config = dict(
    init='torch_default',
    learning_rate=0.0016,
    beta2=0.98,
    final_lr_fraction=0,
)
Rows from block 10, named by matrix and row number. Rows with one number belong to one channel. Each number is 500 + 25 x the weight over its row's rms, rounded and kept within 0 to 999. All counts start at 0. Numbers have three digits each. After the name is the row's rms in percent of the matrix's.
# convs0: first 3x3 conv, stride 2 (model.blocks.10.convs.0.weight, 96x64x3x3, standardized in use), inputs 16-31, a 3x3 kernel for each
# convs1: second 3x3 conv (model.blocks.10.convs.1.weight, 96x96x3x3, standardized in use, transposed), outputs 16-31, a 3x3 kernel for each
convs0.26 099:500500500549539500523500500464500500500500500500464500500500500500500500500500556500500500500475500500500500500500528500547500500519500500500500500500500500500500500543556500552582500523560500500500500500500556500500500500500423500500500500500457500500464500500500500522500486441500461440500500500500500500500500538500580592500500500500500500500500500500500500500422473500457500500500500500500550500500558500500500500500477461500500
convs0.27 105:500500500500500485500500483500500500525500500500500500500500500500500500500500464500500468500500444500500449500500496500500497500500500461405500474451450500487475500500500500500500500549500500500500500515522500500518500500500500500500500512500500463464500519500500500500500500500500500500500500500500500500500500500500500500520539500500500500483500500500549555500533541500500500500500500500500500500500500527542500542513500500500500
convs0.28 100:571569552542500500500487500500500500500500500500487500500500470500500500500500455482464443500468454500500500661638599620574568500500474500500500544563552539570583500500500500500469500449477471500477500500500492500500500500500500500500500500500500500500500500500500500470543500500500471476500500466500466500500500500500500500500500500500500500500500500540549529500500500500446441479500500500500500500500500414440483500500500512512500
convs0.29 093:500500500500500500500500500500500500500500463500500500500500500500500500500500500500500500500500500500500500500500500500500500571541530500458500500500500500500499532500500500500500500500500500500500500500500500432469500500500500476500500470462500500500500500533500500541526536500548536546557569573500500553500500500500500500528500500500500500500446429480475440442468438417420435576500500564535500552561546500500500500500500464437442
convs0.30 105:500500455460443418500452428500442500457500500500500504524500457500500500542500500500483500500549525500546535500500500500462500481500500500500500500500500469478500500453463500462467500500500500500500500500500500500565500500500500500500500522500500500500500500500500500500500500500480500500500466466487500500500500500500500500541547500500500500551500500500464471500490481539500529500500500500500500500500500500500500500500500467474467
convs0.31 093:500500500557571550540557557500500500500500500500440448439500500457485480500500464500500500500500500500468500500553516500544528500500500500454470470500455500500500544500500533500500548500500500500500500500500500500500500500500463500500474500500486500500500522500500500500539564547500500543500500500500500475500500500500500500500500458500500500500500500500500500500500500500500500500500500500535500500532500467457454500462452500446437
convs0.32 100:458455500500461448500473470500500500500500500500500500500470500500500453460476500500500500500500500500500500440439460441432500500500500443465500433464452500500500500500500500482500500500500500500500469459500480500500500500474500500500500500500550533525559556568552572566500458450469458458463463458500500500471473441500500459500452460500453438500500454500500500500500500500500500500500500455500500500460500500500500463500500462500500
convs0.33 099:500500500557500500500500500500500553500500500531500549500500496500500500500500500500500604500550604500544571601569537610500500563551506500500500467500500453426500500500500500440500429500479500500500500500500500500459467500530500500547500499500500500500500500500500460500522500500500500500500500500500500538581500545500554567500500500546500466529500471500500500500500500447445500500500539500500500500500500500500500489500480500500500
convs0.34 097:500500484500500500500500466500500500500500500500500500527500500500500472500500500500500500500500500500500500500448458500500470500500500500427421500500452500500500551566576546541500500500500500542536500538500500500500555527500523500500514500500500500500500500500500500500500480472500500500500500477500500500500500457500500488488477482500500474500500476553594587583603575571576557500500500465500500500500500535558540500527500500500500
convs0.35 105:500500500520548500500549526447512528464500500500457500500500500500419417500451461500500500443429500440414500549545500543500500500500500456462500500500475500500469500500500523500500500500500500451458500500500450500500500500500464500500500433500500550551524527551500532500500473500500500491528500500500500500500500465500500500454500500464500500500500500449456500500422500500433500500500500500500500500500500500500500500500500500500515
convs0.36 099:500560545500500524500500500569500567500500500500500500500446500500500444500500500500500500457460409500500447500500555500500500500500500500500500500500500500500500500500500554551500542568500500500500500500500500529531500500500500500500500500500500536500500500500500500500500500500500500500500500500500500465532500500563500500500500500500500500500500500477470500500500500500500500500500528500500500500408467500495500500500500500500500
convs0.37 094:530584528569627592536603584500486500511436500500500500455500500454500500500500479500500500500500500500500500500500530456500500466500500500500500448461500500461500500530500500500500500468500500500500500500471500500500463500500468500500433500467500500500500500569500500583500500500500500500467500500500500500500500500456500500500500435500500467500500500500500470500463453500500471473500500500500500500500500500500500500500500500500500
convs0.38 095:454445500500500500500500500500500500500500500500500500466459465466474482500500500500500500574578591593580563461463460500500500466500500500500500500500500500462450500500500500500500500500500500500500500500500482500463500500500500500500500500500500500500527529527500500500500500500500558539500500500458500500500500500487428424500500500500500500500500500500475500468454469479500481500500500500500529500500500493500500500500500500500500
convs0.39 101:500463500500500444500500500500500500516539500467500530500500530472537541430500500500500500500547526500500544500500500447500500443500500459443500436500500455421463500500500500500500472475500564576520558562500500500474500500500500500500500500551541500554500500500489500500469456460500500500500500500500500500500500500452500500500457500447435500448461500473500500500500500519526500500500515500500500540500500546549567524539556500500500
convs0.40 099:500500462500500458500500459458500553462552546500500546476458500475500526489500500500500528500500538500500539500500500500500500500436463500500500500500454500500432500530500500532536500520500500544500542550500525565500500445500500500463500500500469500500500500500500500529448453500500450464500442465500500500500501500540500500467500526477500541461500500500500500500500500476489500540551539541500565533548568452500500413449468500500500
convs0.41 104:500500500543526500553530500500500533500500546500500563500559546500541500500500500500559569500552575500535571500510500500500500500544500500500517500500500500500500500500500500464500560489500500500500500479500500500500500500500500500500500500500500500500500500500500500500500500500500500534500517526500500444500447416500434500460500500446454500500469500500500513471467500470492500550500500564584548572588500500500500500500500500500500
convs0.42 100:500500500500500500519506500527500500500500500500483461436500500500500500500500455500500500500500500538500500500500500468500500463500500500500500500439468500463475547500500541500500547500490552586545562585535547576500500500500500500500536500500500500500500500500484500500500500500500500500500500532500500500500500500500500500524500500500500500500500500500500500500500500546500481500500500500500500500500548500500443500500500500500500
convs0.43 102:500500500500525500526560545453433500426445500500500500470500500500500552500500500500500500500500500500500500500500500428500454449457496448454424500500475500500500500555511500521500500500451478500500500500500500500500500500500452500500500500500500500535500555560500557586500500500500500500500500500562556516550500500500500500500500533500500500500500500500467500472465500468464500444500500452500500500500500500545500500500470500459441
convs0.44 097:533500500546532548500563557500500500500500500474500480474500500500500488437500500500500500433477500472500500500500500500500500500500500471500500500500500500500500500500500474493500439458500500500500500500500500500500500549557500500500458500447500500600500500584460500500463451444500455438500500466530500500464500500462452500524500500500500500500450500500471500500500500500500500500516500500500500500500500565524500500500500490467500
convs0.45 095:500500500537500500500500451545574567500599581500500571500500500500500500500500467500500528500472500500443500500500500500500500426500500500500500500500456500500500500500500500500500500546500500500500500500500500500500500500500526500500500500545500500523500500525500518500500500500500500461500500500500500561500500556500500500519541541500543540500539551500500500500500500500435500536518500562538500544500500500500500500500500500500500
convs0.46 103:500500500532500500553544500500500500447500500500500522513552552500500500500500500500500500500500500500500500500500500500500500500500526500500500500500500500552500500500500500500500500500500500500500500500500500500500521540553500500535477454500428500500437500500454500500500465446500500483500546553500500500524500500500500500500500500455500500500500561500500484500500500500500522458500500500500500500500500525530500500500500475479500
convs0.47 105:553568534574590585500500547500500500500500500500500500500500500500466432500451415466500500500500500536530500473500527451471500500500500500500500500500531500500500531500500552500489516500438500500500500500500500500458500500500500500500500500500500500530538539561545500500519500500500500500500500547500500500500500500463462500500500474500500440500500500500500500500500500500500500500500500500585554537559500500500500500453431500451463
convs0.48 099:500500461500500500500554500500500500500500500500500500500530500500500500500500500506528537526550536500500500500500500500500500500522545500545500500500500551500500459500500500500489500500500500500461500500500500437465500500548500533528500500500433444500420449500440500500500430443500466432500500457500500500500500500500500514500500500473470500463500500500500500464468450458459457500500500500500500500500500500500500500500500466465500
convs0.49 099:500500500552540546500500500564534564500500553500500500500500455454465478474461500500500500500500527470500554492500500479476500500500500500500500500500500500500500500500500500500500500500500500500500500500500500500500500500500500500542500500555500562548500500546500500500468439428500452426500500500449500500478500500500500500500500500500500500500500500500500500462458500444447475500558500538500500500500500500500500500451485500477500
convs0.50 097:500500500500500500500500500500500500500500500500500461500500481538500500500500474500500500546500500500500500500500500500545500500500551500500500568500500561500500500473500500500500500500500500500495500500500500511533500500500500500500500500500521500454546500448538500439500461500500464449500455425500500500500500530500500500500532531500500538426500500500500500500500500500500500500500500500500500500500500500481466533500481500500500
convs0.51 102:500500516500500500500500500500500500487500500496500500456500500500500500500500500500449500431465500500500500500500500500500500527500500500451500500500500500500500500500500500500439500423416500500500500500500500500500500461500470500500500552500500500500500500456500500460563564500542500500500500500500500500500500474478427500500568500500500500500500500466500500500445500448453500524500532500500500500500472500541536500500500467449500
convs0.52 101:480500500500500525500500530557500447545500437577532500463442500500500500500500444563571578500500583500530500500500522500500500500500468454500500476500500500454500500500500500500500500500500500500500500500500500500500500500500500500500500500500500500500500500500500500500500566552500500500500500500532540527554542500500500538500500500500474459537537500487500500500482500500500500500500529500500573500500523500500473500500485458500500
convs0.53 094:500500500500500500500555500500500500500500500500500500500500500500500500500500434521500543500500500500549500500537530511500558500500524549544500561555536500572542544500500558564537552571571492500500500526500514500500522500500500500500500500500535500500538500521500500500500500462500500500500500500458500500454500500500500508500500500500500500500500500500500500500500500453500500539528500575559520580611565500455453500500439500500422
convs0.54 096:500500500396443500500500479434462500463500500467500500500469500500500500500500477443442500500500500500500500517500515460458500500477500500500500500500500500500500435500500491500500500500500500500500500500500500558500500500500500500500500500500500500500500500432500459478500500500500500500500500478500500500500500500479500500500535523500500500461500500480448468500441437500468460475500500500500500500500500500500500500486500500500500
convs0.55 102:434500500471500500500500500500500500500500500500500500452500423500450484500500500517531500500500500500500500500500542459500500500500500500500500533500516529532531500500500500500500464500500500500500500500500500500500500475500500500472500500500405442500428427469456500500473500500473481474500500476500500500500500459500458500480447445500495500500534541500500500500440433500444471439500500473462500478500500500500500481500500485484500
convs0.56 096:500500468500500502500500500528500500500561500500571500500500538500500500500500560500500500500513533509531521547547500568500500500500533500554512500500535463500500500500587500500589500500500500500489500500500500500481500500500522500500500500500500500523500500500500500500500500500460500452449460500500500500500500500528544500500500500546550500500500482500449500466468500500500566500500500500500500500516533500500500500500436500481457
convs0.57 104:500500500500500500500500500500563553500500500500500500500523500552540500540500500500500500500500523500500500469487500454500500500500500500465451500458500500500500500458500500500500500500500500500500500538500500500500550568566555602585576606595500500500500500500474500464500500500500464500500454500500500500500500500500500530500500500500500500500500500500500522523500521500500517500500429500500467500500460500500543500500500500500500
convs0.58 098:500549539552572584500547561500471500500500501532500500451500500500500500500500500558500500534500500500500500500531500500527500500514545500500487500500500500500500500500500500500500500478467500500500500500464500500500500500455500464459500500500500500500500500500500546536500500500500522500500500500500500500500500500445451500500500431500460440500500500472441426467447428500500445527500500546557500547532500500456500500460500525469482
convs0.59 099:500500470500450440466452500500518567500500569500500500569549500565500500500500500500484500519500500500500500450447427500500500500500500500500500575526500541549500526500500544559500548551500500500500500500500500500500537500500544516500500500500500500500500500500552557500500500500500500500500500500500500500500500500500500500500545532500500534466500500500500412500500462500500500500557527555500559591565527445475500452455462458432430
convs0.60 105:500460500477457500500500500500542500500500500500500500500472430500466434500500500500500500524500500500500500528500500500500500500500500448500500500451500467500500500484500500500500500500500500549500545539500573524500500500500500500500500500500500466471500500500500500466500500500500500500500500500500500500500487500454500500500500529521500530519500500500500500500500500500500500500546521531522516581586500500500500500500500483463500
convs0.61 100:500500500467477500500500500500500500500500500500525500500500500500500500500550584500455454500500500500500500500500500439422460451441456500500500500500500526540513500500500500500500532500520500548500500574559500567535500500468500500500500500500438439457469480500500500500425500500449445441461436411500500500500471500500500479500500500500500500500500480500451500500500500545520500500488500500469500500500500460477500449471459462473500
convs0.62 099:463428439500429500500500500451444500500500500500500500500507508563559536551545500500500500500500500540500500500500500539500500500500500500500500500500500500500500543546554539530537540524500500500500500500500500500500500500500500500500500500500500500500500500500536500500489500500481471500500500500500500500500500500543522500500500500500500500500500500500500543500529547500538528500559500500500538500571546500500500500500500500500500
convs0.63 098:500500500500500500548541500500500500500500500500500500500500500500500500500500500500500500500500500500500500570590567592601581563573560500500500500500500500549500500500539478500532476473500500500500500500440500500408500500500500480500500500500500468500500500500500500500555542549539528541500500542515541533500500500466500500500500548500500500500500500500500500500500500500500500500500500500558541500500500500500500500500500500471462
convs0.64 104:500500500500500500500500500500500500486500500500500500541549554500544561500500500500546551500500541500518550500462500467442500500500500500500500500500500532500500527520500500500469486500462500500500500500500500483500485500490500500500500500500449459500500500500500500543423422427448443431500433500500500500500500452500500500460447460413461500454447500500500500469500500464443449500500500500500500536500500500530533500500500473484500
convs0.65 101:500500467500500500500518500500500500500500500500500500552540500500500517500500500500480470500477444500472447563567552566565500500500500500500470500500500500500500546542524500526500500529500556500500500500500500500500500500500500500500500500500457459500500500500500500500500500500534500500500500500500500500500500500500500500530552531543535533500500538543560564538526548500500500500485500500500485529528500500500500433500442438432446
convs0.66 105:500500500500500500500500500500470500468422428500500500500500569500530555500500558500500500500500500500497500492500500500576500572574553500500500479478500500500500477500555500536561500534529500500500500500500500500500459500500450500500500500500500432471500458500500500500469500460513500500500500500528535500500527500500500500500500500500500500500500457500519538500512523500514505500500500500500500500500500500529500500500434434455500
convs0.67 100:500500500447454476500500500500500500500500500500500500461500500453500500468500500500500500464500500463500519500500500500428500500500500500500500453500500500500500500500500500500500519521500500500481500459500500461500500500500500500532500500540431500500427500466500500500500500500469461500500500500500500500500500500542500500500500500500500500500500500500500500500468464500478487500500500500500500500500500500529500500500500500475461
convs0.68 104:461457469434457457500500500500500500532500500500500500500500500441477500466468500500500500500500500500500500500500500500522500500500556500500500458500500500500500530500500500543500500500500500543500500500494500500500487453500462468500500441464500500500500489469500448483531542500547554523500500500500500538500500513500500500500500500500500500478500500500553553500500500500500500500442479500500500482483500500500500500500500500500469
convs0.69 101:500500500500553545500500500455480500500461500500500487541577560500500527500500500500500500500500500500500500500500500500500500500500517453429500466500500500500500500545500500500500500500500500500500466444500486439500460500500500500500456462463500531541522541537500538550500531500500500500500500500500500500500500500465500470461435456464500500466500500500531500500538534500500500500500500500500500500500500500500500431500462417500478
convs0.70 103:500500500500500460500535500500500522500500500562520500500500500500500500500500500531557539529538539500537500544527500535500500527500500500536500500500500500500500499500500488500500500500500500500500500500500455445500500521500500500500500451500500500500500539517500561500500422437435445473451466500500500500531500500500500521500500500500500500500500500455500500445444500500500500500500500516500500557500545500481500471470500500500500
convs0.71 101:500500500500500479500500500457443500451427432444437442500500500500500500500500500487472450473457426469424430500500500517538500500500500480454500500466453500500460518500500500522500500500500500476500500500500500500500453464474448461448483474455500500495500500479500500500500500500500500500500500500538500549500514533500500500500500500500500500481500500500500500500500500481500500500447443444475459433460460500500500500500500500500500
convs0.72 097:500500500500500500527500500500469500456500500500449500500500500483490500500490484500452462500500454529475500477500500500500500500500500500500500500500500500500500541500500500500500500500475500500500470500500472487529500477464500500432500500500500500500500500500500500500500500483500500500500500500500464500500500500500500500500500500483474500500471500500500500500500500500500468500500500500500500500485534500500433455469418469500434
convs1.26 096:429500520500500500554573523500500500542500464500476500484433500500500500500500500500500450500500500500442500537449507544500500500545500500500500500500500500500500500500449500500500465500500500464500500500460555500500500500500500537541500500556500575603467523537500528533465468500500500500500500500500500500500528537500500500500515511500500469536500452534500539500500500500500500517500500500500500500500500500559473500538500500500520
convs1.27 102:500500500500500500486500500500500500500500500500500500533545500500500500500529500500421500500500453500500500500581555500500559500500500500477500500500500500500500558542523500500500500428500500443446500500500500500500472500500500500500500500500500500465500500466500500500500500490500500500464500452500433465500500500557540500500535528500500500491500500500500456500500500500469500538500468500500426500500500500500500500500584530500500
convs1.28 110:441433442500486500586540551500466500500465500500500500492473500500477500523500500507500473500500500500500500500500500526500500500500500500519500500500500500500500453419430451464448500478440500554500500500470500461427500500500500500468500500459500500500500500500465500500500500500500500500537500500500500500500500500500500484500465461484500482500500476446468500500466500427428481549570565500500500476471500480500462476500500446500500
convs1.29 104:500500469500500500561500500500500500500500500519549500463500500478500468519500500487500500546469500540543500500500500500500442550500500500500500500491476500500500500500559539500500500500500500500500500470500500500500468500474500500500500500500500466466481466447483484500538500500500500500496456447500473482500500500531500500500526536500500500500500500545500500500500500500500500500500500500500500500500482473500500458500500500500500
convs1.30 103:500500500500444461500463500492500561500500500500500500500500500458442500500452500500500500505500500500500500449475500500500536500500536500500547500533500500500500500472500500471500500500500500500500500500500532500500500500548500500521481500500500500500500500500460500468486450435500455473529500500500500460500500500500527538500500500500534557500500500500500500500500500500483500500554562500546500500500500442448500472500462500500500
convs1.31 104:555483452500500500500500500500500500500500500531500500500466500463483500500496500464500557485430500500431500500500468461500466500500500500531500500500495500500500500534526500500526500500500500493500450449500500500500447435500500500500500500500500500500500500500500500500500500435500500474500500500500477500500500500500500545516500500544541500569543500500478500500500500500500500500500500500500500500500500500500500500500500500500500
convs1.32 108:485454500444500500500500500500500500500500476500500433500500500500500477500485500500500550542500500553500500477500500500481500500463500500500500500500500486470447500500500500483500500457500500479500500500500546543539500500500500500446459453418500500540500500500500500552533500500520500500549500523500500500500500500500544500500500500462500500500500526415423396438460400448467440444473521439500527465500500500445468475500461500442430
convs1.33 101:500500500500500500500500500500500500500554500485500500500500500542500500571585500500500500500500500522500476500500556500555500500554500500500500534547500579559500500500500500500500500500500500500500500500500500500453500500566500500525500500500500460500455500500500500500500500500535500500589500500500500500425443500500500500500434446500500474491500483500500500500500500500500500500531556500542549500500500500500558460528541424500500
convs1.34 105:446500500454500500443453500512528526500500500477447500556538434542500430500500500549500500500451427500450459500500500500500500500500500500500500500462500500500451562500568500500500500423500500464452521531500500538533500500500477447423424426453500536500500500532500500500500489470500500500500523500500500500537500500500500500440500500459457500440500500500483476500533500500500500535500500500500443500478458500481500500477500500448500
convs1.35 099:500500500533500500579500500500379465553500435563500489500500500549500500526500500506500500500500500500500500500431500500448500500483490500409427464452500500527500500500500500500500500500500500500474500500500500500545477456446500471500503500500500523500500500444500479469500500500500500500500500468500500500500500531489500500455500546422451500500469500500500500454500500500461500538500500500500500500463540557500500500500500500500468
convs1.36 095:500455500537500538557550500500475465544500466500500500500500500500500500500500500500500474500470500500472500500500500541500500476500500500451434457454467500500500458445438500500500456500500500500500500500500500500420500500500468500500500462455500500500500500500500549500500463500500500500500529500499449500500572565500500500500500500500500500500473450524539500500500500470446456500500500500500500500500500500457500500500500500500500
convs1.37 099:555500500573500500567548511533500500549500500554500500500456469500462500500500500500500526500500500500500548500500500500500471500523500500500464500500500545500459500558500500500500447459527500500500467480500500500500487447520500462500500500500500500500500500500500500500500500500500500500500500500500500500500500500547500500529500500542500500574500500500462500500467495500500500500500500500500500500500500500500500518500552536500500
convs1.38 101:538500500558500466500500431500463479500500500500500500535500500500500539530500557500500500500447500536500500465456500500500500500500500500500500541500500500500500500500548475500526500538542500500500450500500500500500546543548500500500500500500500500500500440500420473500500517500545530500500500416500500500500455500500469451500500476500500500451451500500500469500500500500500500500440500500468500474477500444500500500456500500500500
convs1.39 087:548570580500500500500500468500550540500500500500448500523500500500500500500500500500500500500500500521475500500500500500500500500500500500500500481500500447500500500542579500500546500500519500500500500445500520500500500500515500500500500532500551500500500533500500500500523500500551500500524572547500500534500500500500500500557500500500500500500500458446444500500500500477500500500519500530500533500500500575500500544500500500500500
convs1.40 093:500577500500500500500500553500500500560500500500500500527500500500500500500500500489500500500528500544500500500500500500500500500500500536564500526533500500500500542500500500500500500500500500474483500500500500553562566500500500531500500572569500500558500500500500500500555500500500500500500552500505500447511500500500500550500460500450449436500459423500500444500500500500500500541500484500500465500500500531500500500500500500500468
convs1.41 102:529500487500500500567500500438515500500500500500500446513553547500500500500500500500500500500533500529500472513500500500500500555500500500439460500523458500500500500500500500443443481478478500446500500420462511500500500500559500500500500500500500500500500500471500500500500500500500500500500500500526534500500500500500500500493474470500500500500500538464500428500500500500500527500500492500500500500500484500565500500500500500500500
convs1.42 103:531500550500500500500500524500500500546500500532500500572500500500500514500526500500471500500500539548500533500500500500500490500500500500468494500500483522524500500573533500522500500500500500500500500500500548500500500458500500500500500500527533500500500500500517500500500500500500500456500500500525546500500500500551500561527500500520500500524500500533500500529500500500500500500521445500500443500500436541500500568592543556539500
convs1.43 106:500500500434500500475532500500500500547500500500500500478500500500500500533552500500500522500500468522500500500500500477500500500500500469500500500500500500512500500500500464479500500456522500494543523540562532500561500500500500500478500500500500538526500491500473470500531524522500532500500550500416453466470459500500455500500547581531523500544534500450460462500500500500500500500500559482500500500500545500470450500500500537500500
convs1.44 100:500524500500500500585500550500500474535546500500546500500500500534476500541551537500500500529522500495500439500474500500500500500500500441500500426500466382500469500500500500500500500500527545500500500500562500500537500500500500500540452500500500500500500522500500500500500500500500500500500540500500528500500500500500500500500521553500500500500500500500500500500500500500500531500500521500500533500500531500500448500500427500500479
convs1.45 099:527537500564500541500500500500521500500570500500541556500500514524500500500500500500500461500531500481489500560466518550500470500500462500442471500500500500541522500473467500500500500500520500500500500518534500500500500500500476460500500500500500500500500562551525560500563482500500465500500500500500525500500548500500500500500471500500444408500500500556561567500500500500500500500500483500500500500500500544500500500500481500464500
convs1.46 091:500500529500500500500500500565564500627500500500483500546500500529500500500500500500544500500500451463449500500500500500500500500549500500500500500500552500579500545522500500500500500500500500428500500500500530565500500551556500500529500500500500572576500500556500500537500500500500500500500500500500596582500500526500500500500511530500500500500500500515500500513500500500500500500500522500442500500500500549569500500500500500500500
convs1.47 096:513500500524500500500500500474500500500541500548500500500514500500456500500500515500517500500538500500500500500500500500500500535500500500500500500500481500500455500500500459500500500500500500500500500468500500555500500427468500444500500500500500545542500543552500500517500500500500481500500500500500500500500500456500500415500500500522500569551553571500500500500500500500541540509500500500458547500500500500500500500486500500500500
convs1.48 105:500500500500512461500544500500445424500500500500500500544500442578527500500500585457500500500500500500500500500500500500500500534500500500500500500500500542552500548527500500478500500500500500500527500500565538555538500500520500500530500500514531543539500451519466500541500534500500524500500471435500500513500500500500436500500500483500500487500479500500486500500500500500500500500500529500500537500500500500500526521500509549514500
convs1.49 106:500552500520551500541580500500509500528546500500533500500500500510500500500500500500536500500556500500500500572500500536543500500470479500500456500533468467501500500500500500531500500526538514500500500483500545500500536500541500500500482500500500500560500540560500586574543500500535500450553500500500535555500569582500500577500499500459424429500452500500500500500500448527500467500500500500500500500500500520500500500500453500500451
convs1.50 103:500500463445477500500500500489473500500500500540533500500500563444500500500457500500500500541558500524526500500500500500447477500500559500500500500537536550500539500488458500500463500500500500500485564549500500533500467500500500500500500544543500500535500459471500500500500500528500500500500470414500500463500500448500500500473464500447500500500453468439500500464500551470500500500500500500500500450500533500500500500500500500500520
convs1.51 100:500500500500500441500535500500459500534500500500500500485500500450500521500522540579500500500487466500448424536595500500564546500500500500500547500500500500500500500500602500500572503548553500484500539500500560500585533524500500500500548500518465500500500500500500553547530500550500500500500453470500500500450500500426500500500500500500500549500500500500500473500500500500500500500595567500500500500557548474449500500500500513541539
convs1.52 095:573500500500454500461500500500500500500534547500472500530500500500500500500500549456500500398500532500500500500500500500500500500500500534543500500500500570500500564541500500500500437500453500540500500500532500500500485500500500520523515500500500500500500500500500474500500500482500500500547500500500500500500500481515500500500500500540551500554554500500500500500500500500500500500500549500500529500500534500500500462500600500500500
convs1.53 090:526500500579500500582500521448515500500500500524500500451500500465480559500500500500553500500535500500500500552500500500500500596500500500500440500500500500500517500500500500500500526568500500500478500431500500500500500500500500500500500526553500500535500500530500500540500500500500500500500500500500500500500500500500500500500500500500500500500500500500516500500500500500500500522500500500500500500500500500500500500500500500500500
convs1.54 099:500500500500500500569500500500500500500500498500500500536500500500500500500500500538500449545552500500500500517500500500500500500500500500500500500500476500500456500500480500500417438476444500484450500500500500500463500500539500500500500500511500500572500500500500500500455461500500500472500500439500500419500500469470500500500500500500500500500500500500500500500500500500500500452500500453500500440500500500457472500500500500500500
convs1.55 097:500500547500500500513522500500500500500500500500500462500439500540471500500500500540531500500500500500448500500500519540500570500500500500538500500500534500577578531526500548566500500500500500500500500464500500500500544566552500525500500500512500562559487500500435500500500509500500500500500500500500574576500500565500500500500466500500448500500500467500500500500500500500500500500500500469500500472500500534546465500500500500500500
convs1.56 104:500500500500500500500500500500524525500531500462478500474500500500500528500500564500553500500513523500500462460500500500500501500500529524500500500500500500500581500500500500500500463500477500500500500500500500500500525500553500500500524541500500500500500500514500500500519500500500500500500500560472500500500500500457458500536500500523500500500500500543530550500500500500500500574547576500500534500462500500500500500500500476500500
convs1.57 105:500537500500500500470500500537500500542500500538500500500500500500500500500500570500500500500500500500555500516559536500580557500557554500500500500546549500500500512500534500500500500500500500500500549500548564536568500481500500500500515500514500500500441449500500500500500547500500500439500469386500500500440468474500500500500500472500500478500500500470500500500500550500531531500461500500500500500500500537507540555500558500528500
convs1.58 098:563500500558500500500518500500471500528482500533500529500457500500469500454500500500500500467471500500500566500500500500500465517500500500500457500500453596500472500500500500500500500500522500500500455460500500500500500389500500458467515500500500500500500500500500460500470500500500500500500473444500500500500500500500500500500476500550500500576500538500500542456459500500500500500500466500500500500536500500500500522537543532500543
convs1.59 098:523500500500500500500500538500500500500545500500558500500500516538500500500500500500500500500500500500500500500500500500451500500500500500500450500500500500565500526482466566500500500500500500500479500543500478530542500449475500500500500568571500480468500500500500500500500500529500500500500500500500483479500500431500533500500464500500479500500500500500519554500518541472500552500500428500500473500500500551500500567500537500500500
convs1.60 105:533535500500474500500500500500500500500517500500500500500500500500500534500500525500500500500500500500500500500500500500500441500500414500500460500500500500500500500500540609537567500533500500500500500500475524500500500500548500500542500536510500500500500536500500500500553500500500463500500500428531500500553574500536537500500500500500500473500465452520500505526500529531500554500545468500500500500500467500500500500500500500500500
convs1.61 092:500500556500500500500529535500500500500500500500500500535500500500500500500500500500500500534500528500500500500500533500500546500500500500500555537549500500500500500500500541500500500523500500500500500500500540532500556563559530500500500594505500535581500500500500500500552551500500500500500500500500500500500520500500500500500500500500500510500500500500500500500500500500500500500500526451500500455500500500500500561533500500500500
convs1.62 088:500500536500518514500500500500574573500522500500500500572536500500500500500500500500601500500500500451500500500500500500500500500500443554558500500500500531500500500500500500500500500538500500500500500500500500531500500500500500500559500558583500546522475500536500500500500500500500500535500500500500500500500518500500500500500420500500500450500500444500500500500500531500500500545500500500500500500445449500547500500500433500500434
convs1.63 114:500500500449500500500500500500500500500500500500512531500500535500500552500500543500500500463500500453500500510500500512500500533500500500440500470500500500500500539500458500449459500500500513500500522500500500500500500500500500500500500490500500509500500500500500500500500500546500500500424459469466500500500500500500500500500471441500471500538500500500538527500520538500537546541500484500533500500550536500500500540552551512500573
convs1.64 098:500500500500500500466514500500500500500500500500500500578500500549500500500500500500537500500548500500500500550500500555500500500500500500500500500570571500584500554534500500500500535523500500500530500469500500524500500500500500500500500539566500500533500500500459500543528524500500500500468474500500547546500535531500500500500500500461434454500474500500500500514500500500500500562500500500500500469500500549546500549518500589515500
convs1.65 108:500500452500500500500466444500547547444500500500500500500470500500500500500500500429376500500457439445500500500500500500500500500500500500500500500500500526500519506525516554500500534500500500476500500453457500457500500500434500500479500500500500525458500538478500500500500500500500462500500500490500500447533500500511500500500539551500544500500500477548546551559523525500500500573500500500500500565500500500500500500500569500500500
convs1.66 097:500500500437438500500500473500500500500484439500487500500500500472474500500477500500500500500500500500500500455500500500500542500500500500500539548540500500500500500570500546500528523500500500406432537465455590500500500500500500500500500500500500500500500500500500500500551500500500500500444456500448412500500500573500500557500500500500500500500500500531500500500500500500500463500474500500500532500473500500500500500500500500500500
convs1.67 105:500500500500500500500500500571500500547500467500500500500500500500500500500500500500500500574500482534500500500500500500500500500500500500500500540528500559535500534468428500429500500500500500461500542528500500500500500500526500500526500500529500500557500465559500546500500500500500500500500500500476500500464500500500500500500505500500500500452500500419432390500500500500444500454475569468500557500500551500512500500500500500500500
convs1.68 100:500500500500454441500463443480459462500480463500500471500500573500500527500500500500500486546500500515469500500477500500500500500500500532500465521500464500500500500550500500500500466500500500500466500500500541500500500500500500500500500470500500500535500500536500544550543500500518500447500473448429467500500488500500500526500500436508500471500477500500500500517500500500500500500462500500500500500500500500444500444500500500500500
convs1.69 099:460500500492489500500500500444500500500500500500500441457500522458461500500500460500451574500446461500500450500500500453500500500500500500500500466500500500500470500500500500484500548500462500500500500500500500545500477466500500500500500483462500500500500500500415454500479500500500500500500500500500462469500464488556520553500523509530500537500560540500500500470500532459500500500500500500485500460457480462448500430457500473457500
convs1.70 093:500500535500530500455516500500500471500500500534500500500500463572537500500500536500500508500500500500500500500483500500500500477447500469500500500500500500529541500555500500500517500500500500500500500500500500500567548500500551500500500500500520534500500450500478427441500500500500537544500537551500500500500500509500434500500500500500500442500500444500500500500500500500500500551534500519531500500500502500500520581538538551500500
convs1.71 103:439464500500459500500492498500404500500450443500500500500500500500500500500500500500475557500477457500500472500500500488500500462472476500500500481446500451450500500500500500500500483459500500438462500500500500500500500500500500500500500500500500500453476500500500500500570557533500500500461440470418401479500500534500500500500500500500520500475483458500500500500500500500460500500500500460500500500500523418453459456500500500500500
convs1.72 092:500500500447470500500500553500500500500500500554540500500500500500500500500500500500500500554533500527500500500500500500459500500449500500500500500500456500500500500500500540500500556500500500500500500500500542535517573576527560500500537500500500551549500471456500436500500500536500500507500500500500500500521500506500500500471500500500500500532500500466461500500500500500500500500500565468500500500500500500477456500500469525500457